A small image embedding model, trained from scratch.
Model: 2.12M parameters, arch vit, norm layernorm, activation gelu, patch size [6, 6], layers 10.
Training: 20600 steps, batches of 64, held-out accuracy 91%.
Rows from block 3 of a small image embedding model, named by matrix and row number. Rows with one number belong to one neuron. Each number is 128 + 24 x the weight over its row's rms, rounded and kept within 0 to 255. All counts start at 0. Numbers have three digits each.
After each neuron's rows are labels from the 100 images, of 14976, where the neuron reaches its highest value: "strongest on" is what is common among them; "colour at peak" is the nearest of a few named colours to the mean colour under the peak. Only what is clearly more common there than usual is listed. The data: retinal OCT scans (Kermany 2017).
# fc1: MLP up (model.blocks.3.mlp.fc1.weight, 320x160), inputs 108-159
# fc2: MLP down (model.blocks.3.mlp.fc2.weight, 160x320, transposed), outputs 108-159

fc1.176:097111131088141159145124144115099138121124118140095123122102119136139126150122144154109140130084158145127116138114111151119145129148107129101136102144107121
fc2.176:135127110133139123126129129106077111098121171105135121103093138150124165129140134130118147124067178119114088112131093103132155051150133127113135134121101144
strongest on: finding: choroidal neovascularization
colour at peak: grey

fc1.121:089162150150158121087130125087119132156148100132087111131144177157153178138144141134147120132115125087130137102126131108108135119156119153133134102128170068
fc2.121:105162115126159105165157118104122110154122128148134164123162141103191139110124158101130143182174131128094098117081120141114107140145094124151135145128136154
strongest on: finding: drusen
colour at peak: grey

fc1.185:125144102106120108134177126104137134138122154153126093124160147141187133159139144100118142141100104128108106106110170096106143119132121152098116116143153098
fc2.185:104137114111141151106133143118150114118091122118126180080157119087159139133126114131144099156159132132143137109140145115117096116112121155170166067109124101
strongest on: finding: drusen
colour at peak: grey

fc1.206:098170155143204137093128143094102170156112091123084097111157186128139175169121150138143090122112128084127142148124158118114125143153130145131129093106151108
fc2.206:106148150117131082141160152083121158156105122150120137123149114110188171130140118103147145165142155117116105130080183109091144144141071115128121138105153125
strongest on: finding: drusen
colour at peak: grey

fc1.100:131097153122162128114158106123062121086172125142113147133114145124120128145169164143085104146107136126107071127108128155068135143144095146128161080154134115
fc2.100:115154142123142157113147118064172132157130121082135156157163164103168152108132155089101123102119157124079125121059128133117171089130133179137118122098108119
strongest on: finding: diabetic macular edema
colour at peak: grey

fc1.242:078126145119127078159096129176156112140125119126127166125088104140152105107139145104129135149175100104153131121145141128116079143149100149155147104134155140
fc2.242:083172132120134150118094138099130131130146121131176143152126160117163107132129144127115153131109087127137127149115138124115054095156143090140125174111114105
strongest on: finding: choroidal neovascularization
colour at peak: grey

fc1.247:135146105145112145128128136120144088130107121087100140112103123119089125121073118160145099125100176103167149117165138084147156130171114134111128159132114096
fc2.247:129131114110136143119099127128118116188127112117122144136050147117129122132137113150147127160136179136130179119156124156167190098144157107115116154092136111
strongest on: finding: choroidal neovascularization
colour at peak: grey

fc1.17:180075120126133123128138131125062138065140133138101135140146137156110129130172154168095117169131125122106074127116109153097134106154114164137135093112129128
fc2.17:111156153136146086111163146076130117138106121140151130110155164083151092137137139103146156151167135131107136109094114091123115143132134137136086127092140133
strongest on: finding: choroidal neovascularization
colour at peak: grey

fc1.68:120155148161105144116139133112108142136115129133103136133144115171180164089168146140116131153122118123098132119120084139125131089170127133147130088105134075
fc2.68:163098096170170136104121148123143141098135131110134152124148143051125140131137116131141128130170156138139118153139150114149109121111095139117090118130142162
strongest on: finding: choroidal neovascularization
colour at peak: grey

fc1.52:150118139130103097102149117128122146106102156114149187171106111131113138090152129115116119161119123102108115119146183113115131100118097119142140112143114090
fc2.52:176126135122108130129146152149117119145127143141099123177165132165114141126140117136088141137148122076131108116136131114104105155120128136169148165145156149
strongest on: finding: choroidal neovascularization
colour at peak: grey

fc1.309:115164079150116139097125110121143100129103159108081133148112158133126134133068111144132145122082170108146143108150103105137139113160106118124134135122096085
fc2.309:136104141117143145132068143135104128155115111157125119129082119103140108097138113117137160117137177167113178132142119126174204072138147126111118151114124103
strongest on: finding: diabetic macular edema
colour at peak: grey

fc1.191:134145122085148130106143091088129144142113156170091115139144154134187177156105145120122124141100132159136117129123126090116143113135111132107142096118148112
fc2.191:093096138111132138144149116081118114095159137153071122115196131084176121153158069131116129119110176126130102141127086123123143146123109104134134120120108112
strongest on: finding: diabetic macular edema
colour at peak: grey

fc1.289:130137134090173168105094098168119167135153121161112140121106151135148166115113134134117135132092143127107136073155117108143133104091081119109138092120152090
fc2.289:149096119112130144154116101110126109136141121138115101115153129141146103144107133138144107160134181145143112154142165133045161134096112145125130099135134131
strongest on: finding: diabetic macular edema
colour at peak: grey

fc1.221:126144094124139173100132090113126112112145192151084120140142167127138136127079125134101102116086152118125132118145095119137146094153105108112141112104138085
fc2.221:105149141165140151143164146067087116115148115158134101123152105122147067122127158161104156118092169104114127107089086124124207121112157099080150154133103117
strongest on: finding: diabetic macular edema
colour at peak: grey

fc1.76:127145159116123126127119103131143102155136081100127151144086110201192129078143158140130175172159084118119134104104095123139134101110149170103118123179142099
fc2.76:145143141141155144139160127089165135081117109145087109109173118156117170151126120116133146113058106159140143141080149112114189118118113138107105137151119079
strongest on: finding: choroidal neovascularization
colour at peak: grey

fc1.16:135123102135153110104149128117079173101123102114147129148156147126099155167159147145140066117132133102117120150149153156113100151153123130169140083107111096
fc2.16:075154137132120150107117154106147122167132124123129123162113097123147170127149135125130113125093084140140087147104160107097153140108105109120112135113092103
strongest on: finding: choroidal neovascularization
colour at peak: grey

fc1.46:106165123149185111139121133091112140145133085154067133112173171121153140171141126141122111119138126112139132126102148145105143150135124162128131108092155106
fc2.46:143132128097160124127183103114150160170114132146106120103133119104159179157106138082135136138164124130171113139111163108140096155144057131122141141134166110
strongest on: finding: choroidal neovascularization
colour at peak: grey

fc1.265:153116095131135140119128146124101152096098111157130198186120118148154115132158145135091106166149077100119093101103165155108133127147117170106137115137105101
fc2.265:131141135114106128140159131062130072139123111136101111160163173148142083125132151103120119129128144138115123116098101104113150150108137174084134156164098135
strongest on: finding: choroidal neovascularization
colour at peak: grey

fc1.243:094162140140187139128121165111111146154120124139069108132146169149173160152140138115121106116118143112116134130125153109103128099139117151119130067112153081
fc2.243:115145112138131098138112142110120145152129133169108143082120113116188149092126105096133154159131157144130113116141152154108111120132066132169110149125130143
strongest on: finding: drusen
colour at peak: grey

fc1.109:116129133106135088121129093148135132159120094135149147120139120146163173109149141117134148146161128115115143126157152100127099131086091152166134120126152101
fc2.109:108124132120141104118148151124122079143125121156117137161165121130078134136155118133135130136131153127123129124126137091125130164145144101132155172112114144
strongest on: finding: choroidal neovascularization
colour at peak: grey

fc1.297:157089114089136145098162099125105122105107119128132161164123132153137149120121177158120145190138126111090098093135138097117145116103097172136153119151143075
fc2.297:123120104124108122093096142155110128096115152147124111118101160138138110094076169119121127143151113121131069114145175063080139119127113122102149122153122138
strongest on: finding: diabetic macular edema
colour at peak: grey

fc1.174:127141138149159110127119103095090180135138098127094123145130165141140220121144132136128092124110126082096127171117158129130127110110108126131124080109142112
fc2.174:083136124125142110144130128114169163146163124096109147079139088111181212127126111176109152154108153192141147134128130109121111126132077108095121110124147088
strongest on: finding: choroidal neovascularization; finding: diabetic macular edema
colour at peak: grey

fc1.194:101134138057118149064135089127138113144123146150117152166089145145129172089103145120129140152110124119110127062137114079128121100117094137118135135172130084
fc2.194:108103132117133124163100132100134123137151131130120113108101138141180186123145092157134077151107155209127133126142122120112158123086084106127136104130117106
strongest on: finding: diabetic macular edema
colour at peak: grey

fc1.236:139105103140146087136128128138088133107131086146126123156136132147140124112169161120090119173159124110106067129115130150082125136112106142134143103134157113
fc2.236:102143158114126060149149131109152124159149137138107138130118127179125168112150155110130077092109101097155122123094136121167153134109136187108125120121148118
strongest on: finding: diabetic macular edema
colour at peak: grey

fc1.244:113139129125154148154126088112116109130126142117049133122129164138168148132122131155141115138123167104145120117151101131103140128147083138124151105119147121
fc2.244:121121132117160128167159141075138133083118150100107091113157154106151114117134111140101116124081184110117122099117087113140167079120123116107166111149135126
strongest on: finding: diabetic macular edema
colour at peak: grey

fc1.75:097161147137112137125102092119130124145193135114072111120102160180183161101105126117148137140131159089140137095151090112132131096152093155131125123122178089
fc2.75:160104100117144133141122161098114133075129165125120094104121144102159132096140146167143106148074130155140116075121089116130155077117097114101164114139149153
strongest on: finding: diabetic macular edema
colour at peak: grey

fc1.253:141130081141128088102116088123110137106164170141103121153138182121126141110114125107111083134111149117121117130157159113102130100132086117120130121104147094
fc2.253:122127114123118132130137128089176107130142082147137091095145113124144152080119102148149109091091099127097172100084119098170139131158130114126166115096116096
strongest on: finding: diabetic macular edema
colour at peak: grey

fc1.180:149091147121151133129146087117064114098151138163104165129140146130146139124142167158081111179126126132098105115131104137086126109130098148126160118110160104
fc2.180:145158114139165126137140158129161123148135085196117095139124111138118114152147098107101138131125129100130125092127162127121164182125100143105131172127091143
strongest on: finding: diabetic macular edema
colour at peak: grey

fc1.94:138104153090126147128095125162132145153131144135125142106136117174161141117142139156128159166139158191105136118135084137139127097127118141160113111086129130
fc2.94:141114160094109126121087135128143153144120123123134114122118138134141143134140159078145132151198147129112070153153148105093074102137108125143121175149137114
strongest on: finding: choroidal neovascularization
colour at peak: grey

fc1.260:113127099087115117128147122138150087127119119130148139151124112088122163110111145109120143139137137099132110089148128108098123142111110124150143127182115108
fc2.260:099108115133164138119108151145121165116139105178145097132166150084153161131117116156142129172107137139101125112124120116129151124164078087145146088125145131
strongest on: finding: diabetic macular edema
colour at peak: grey

fc1.285:085166146144150139102140132082124140161155091126081108120150149166163173150137133129151131124109125087133143121115113115121138122163108154108118091120156092
fc2.285:133143126113136118118142121106121090124145120115107170128143141108208129089141153133150164169169135135127072117106116105091101119121104101157136122099149134
strongest on: finding: drusen
colour at peak: grey

fc1.199:099157104111139099138137121147133121144089109115132137130102077167167161104146154140132142145170135114119126100159115100119123133125101131157138095149139095
fc2.199:151117126102168151114117162149143145131114114172124088131165147164090136113140142144167128193120155147146144131128174148106119127123105083141129167105116116
strongest on: finding: choroidal neovascularization
colour at peak: grey

fc1.291:114086140096137143143144142096088150126121132130085128115106121118155119160132140153121115137105174139125073133144114124077135142154097129118134110137093118
fc2.291:147144108131129113108119138119163148106125164086154126130126115117131197113108152125110156119083192111145118099143114106136147042129114134146151097135119150
strongest on: finding: choroidal neovascularization
colour at peak: grey

fc1.59:117118123101129145141100133124116143124149146150105106126117106181188118142144130120086140138094124168095122135117084150129132108138111116094122083132114127
fc2.59:134117139120121139106140131120103092066113140120140124088122097125118150139134110132132102105048154135122125131104069129110174086117143148128147096157116141
strongest on: finding: choroidal neovascularization
colour at peak: grey