From a checkpoint of a small image embedding model: 96-pixel images.
Rows from block 3 of a small image embedding model, named by matrix and row number. Rows with one number belong to one neuron. Each number is 500 + 25 x the weight over its row's rms, rounded and kept within 0 to 999. All counts start at 0. Numbers have three digits each. After the name is the row's rms in percent of the matrix's.
After each neuron's rows are labels from the 100 images, of 14976, where the neuron reaches its highest value: "top examples" is what is common among them. Only what is clearly more common there than usual is listed. The data: retinal OCT scans (Kermany 2017).
# fc1: MLP up (model.blocks.3.mlp.fc1.weight, 320x160), inputs 108-159
# fc2: MLP down (model.blocks.3.mlp.fc2.weight, 160x320, transposed), outputs 108-159

fc1.186 081:523441515487514496511465508555503504504536511506518544489448480496507474444506490491492527532543468506483500494530518519509443498458473515523520502507508528
fc2.186 084:521520498489504474493497524433518495466473507500459520497495506484547494519441463481498511536481473464528508489497514508471414501489510502541503483491513520
top examples: finding: choroidal neovascularization

fc1.262 093:520508470473498465516531498487518516489474516512512502490525499503547482489524515476469510510531491490496467510471523482474500512483479531491494494526508504
fc2.262 085:500494495463456521484471454522480546453467474504496496482521530424523499514499487508476515536541499487495497497494510506475426507485476534491513467464510518
top examples: finding: choroidal neovascularization

fc1.197 111:563479481493476484511503521503486500451512506500519519506500478479491483483529514491470485544524490490514425496495540515452515522502464520507492506488481511
fc2.197 108:492506506483552488521535472476501454512485458487525529509535514474520414511482499481517523540547496504491540471452454487515458555470506480517518534490494488
top examples: finding: choroidal neovascularization

fc1.126 097:555470505496509520538440513551512478501540528485461539474459480535540473469490495526504556543545504532502502510523490513501470492499473541500530500497523507
fc2.126 087:475528488499486481520471511489480526483482506476487508504487506466531489492507494489479522489463524515504538462539500515533408480532502484512519439468503512
top examples: finding: choroidal neovascularization

fc1.201 068:511465501511480483495480511460473486503482534515513488510461472507524492470527526495482519524484505514494463507526511498461478472502502471480524509515517477
fc2.201 079:547510516520504485538487476488481498527483497494532490507512482498504548476518448480496480508486494507524492526507491487494542481510487519472507498528540533
top examples: finding: choroidal neovascularization

fc1.80 074:507498493460526478483499471538504520505518485506493524487524513516542516514509500520481506506518510563512486506494479482515502503481488494537491470462514517
fc2.80 071:503473505482477491528449474537489511508482506517480492489463532503513524488473520495500535514581473501496472475515545509476450444524448456533513533516508482
top examples: finding: choroidal neovascularization

fc1.195 080:543448516447474525478509487502535485501481512474526487484525491526509489512476524519505553529508520541492486470493452495523500476500514542511500512512490501
fc2.195 068:454484541451477485496479510532486543494469462483513488519501531483516496493494481512529465499559511483460527508496465493523421467478486500516496522507516490
top examples: finding: choroidal neovascularization

fc1.14 131:539476468523492485475512451488493451467474543476491553556501542515505532464477502533495500524512503495513490506512473489466495458496505483512552534485499480
fc2.14 129:518516486516499517528611515445523481503508510524502501487560490493477521540489523506498486497473499467513472502528438491486432510498532523502514521543508501
top examples: finding: normal

fc1.86 089:468527530469520496495470463510499524495504491499454506466495498500546537506490529492495459498498530456514477493514507492465503492520432504508532451502510487
fc2.86 098:497524508513506501514447502496491516472512490502456482479500487514563505450479526529501469541473488554509481485471533497455492469501465491470483494522506484
top examples: finding: choroidal neovascularization; finding: diabetic macular edema

fc1.0 101:463521514470523470519517475524503479522507484488491528487467493519575527474477507485502485505523494484513487473501510464491500531498447497503506502523512486
fc2.0 093:509506495497483521513473504529521486466517485499515507472466467478494518482484520540512473506505527518472476511503538492483516467537438480498496517503475497
top examples: finding: choroidal neovascularization; finding: diabetic macular edema

fc1.203 115:555447487462534522468524446487460502455486527530485546544508541500503521505505531534439494525487495510453473485497482518483506479487487529504556457484514479
fc2.203 104:546463497523492487500458507558523480446514514523507478486499480516441465501500476517501482518545481508492516536550566505509530530505447535525500523514501516
top examples: finding: diabetic macular edema

fc1.93 096:504494482499508508488500455524510480526507467477531518491475496478478514521480540510496500524512521507508490468526531468473481530468506550535536533504542498
fc2.93 111:495483483460517480493567504477475526519529463508510480527519504491458514520529487490516475440476512496473509516461524482526540544504506527466468464483522523
top examples: finding: diabetic macular edema

fc1.69 091:495513473481488484522500479507512460523501500481473506479499497537571488502454533490508536554546502510529485472509487459463476512520465541532505527508509493
fc2.69 089:463474468476507498463478517523507511467528532508514483489498509453470515493488504504471552501491512496522526538499473494541486457513491526496490489474482519
top examples: finding: diabetic macular edema

fc1.182 099:513481483487529505513485505489495508503484524496458530484518517511535516541480490525461509511537516545510520503501455527493467505525511505511558493469509519
fc2.182 101:491486510541512525520511474502479529474518480492499498488528486489508507499488499471509521526507495486502497453490494520528435502531473503519518496496481493
top examples: finding: choroidal neovascularization

fc1.222 093:471498532486518477526489521486474537503492459501492525497481484497495528468510511478528494499499497471486465519497528485477516484487461510493494434521475478
fc2.222 093:517497505507505515481467498523508525482513508511475523524500502500547514470485524511479482504516472463517480538477533488530463478492512507509512501487505519
top examples: finding: choroidal neovascularization

fc1.30 094:567464483520512491530495523510465524475497538507474498491515489459479503527484479501467439499494533510516465533523581490470517503491465468493494510462497522
fc2.30 091:499518503482527524527531510500515523526521492476527549489499502496456509507523493516495496492546477527464469490487588500466518543485466522529498470503499499
top examples: finding: choroidal neovascularization

fc1.1 115:525482499466521498454536460503483520495497479523517513543510506525514529484501554521465504538518491513462482471503501478497507499432478522507528482507549452
fc2.1 084:553477517475490489473452515487513531478517503508485469485491459503513488479468540530487513489519519508473491531517506486527531484493493551503495475514516523
top examples: finding: choroidal neovascularization

fc1.215 095:470507528483499488494526473491492499507538475488473503479508514550523536487507548519510510537495489473493496488481462505470515477521493559501502467511564463
fc2.215 102:489485498514533455517474475491533515484503462494494506499491496465520467515523513504511512538543501537527501523484500467508446509472527526488498531468492552
top examples: finding: choroidal neovascularization

fc1.251 110:513500504507534524489501471496477488487515504507470525511512516524531507502510533473463488538510496519476464479497520493454491490489456523501545451500519471
fc2.251 107:505494514485488500494537501482514517496487502485528506507536472520429497563511498516500498458536492486521485537471500501522500521487510498513522534504505502
top examples: finding: diabetic macular edema

fc1.62 091:531450490478514498472498468478467511474513519522473492536496541530530533490521552546476506535477508520450470484518506509478496467499497517490516474491547460
fc2.62 062:505533530534437496494473475534466492510507551501537475495487522514500480458488453520482496509524453504464496528530519487476483515450495500493504488479541500
top examples: finding: diabetic macular edema

fc1.280 089:554453522480489511499479486528502528482510534509508506512482491537509524490522515507498538529499506563446510508501476527514493456467494500519498475476503498
fc2.280 088:482526527481514506492463527488463514523494554529480499488508494493575519493483500455512507560532523467490453527520507488476457450486471494498497512514529500
top examples: finding: choroidal neovascularization

fc1.250 116:489517477494512461521478472519513468514506494488461520490494509548574486484505527503496513551537507477506478500490475489463461505520477528529511498507534502
fc2.250 103:469510507514504515494459488523499506479500515479488520493469507508499549497497527476516521520487552488491512525512524505530445427528468527475459530482509499
top examples: finding: diabetic macular edema

fc1.318 099:522466488477558464526494480525486521522501479517499507479487500478503500516511491479470447493520505527517462544508553471481498533479511517515494482480526538
fc2.318 098:519486492475518501522471505528477507498505522517482519469489516524490525534494481491509529539539532492498478498538560492422483512502467495504526494473522505
top examples: finding: choroidal neovascularization

fc1.213 124:511468524476539486498511468520480502491526445490501522491491520476487492513531576512490499526514506501493455490489540495459487527491491559526517473528544491
fc2.213 111:479530509489492539494515499424465474479514510481482498488515488492513518573511503515478527486450520522520469528467458520466536466499493502483495483476502455
top examples: finding: diabetic macular edema

fc1.71 097:485488475486512463514499476496492490503471472495514505507513507549527528478510542500505528541523500515473499483499471488493499506495491522525517461520537471
fc2.71 090:517499502516491506470514561483507503529500503543510485539495490473441533498515511524525518536524494528441518474476529517503496476509536507514518531488472495
top examples: finding: choroidal neovascularization

fc1.228 102:496506509507528505484522513497446507464490486509472500521507479500505511514505532505447454502494503472459450491505500518464511492507441470499542453511482479
fc2.228 109:503477487508518502535483493505508489471512471546468483549521481552475422511533504502487478487518506467481463520462545523447492512491477471536510480509506566
top examples: finding: diabetic macular edema

fc1.78 095:513497544496496513514493470534488459468552491493521531471467468453457493443503498486491480490477497487511482473515521514504489502476444478487513520532505489
fc2.78 099:483488467471480490509485487527518518492513525538471517509471457513516513500550476546497515519506499487497504500513475509484430480476502507526486518514526519
top examples: finding: diabetic macular edema

fc1.307 078:526491498520528490481505474487472490492522508524518489536461523497503510475521529501484478520466471520497473497516528512487455509478499498495545498492532474
fc2.307 078:479481537529463485530495481473503508505512502488457466507533472481530510484467511494490538526507517482496498468518506547475513521485479530512479522523507583
top examples: finding: normal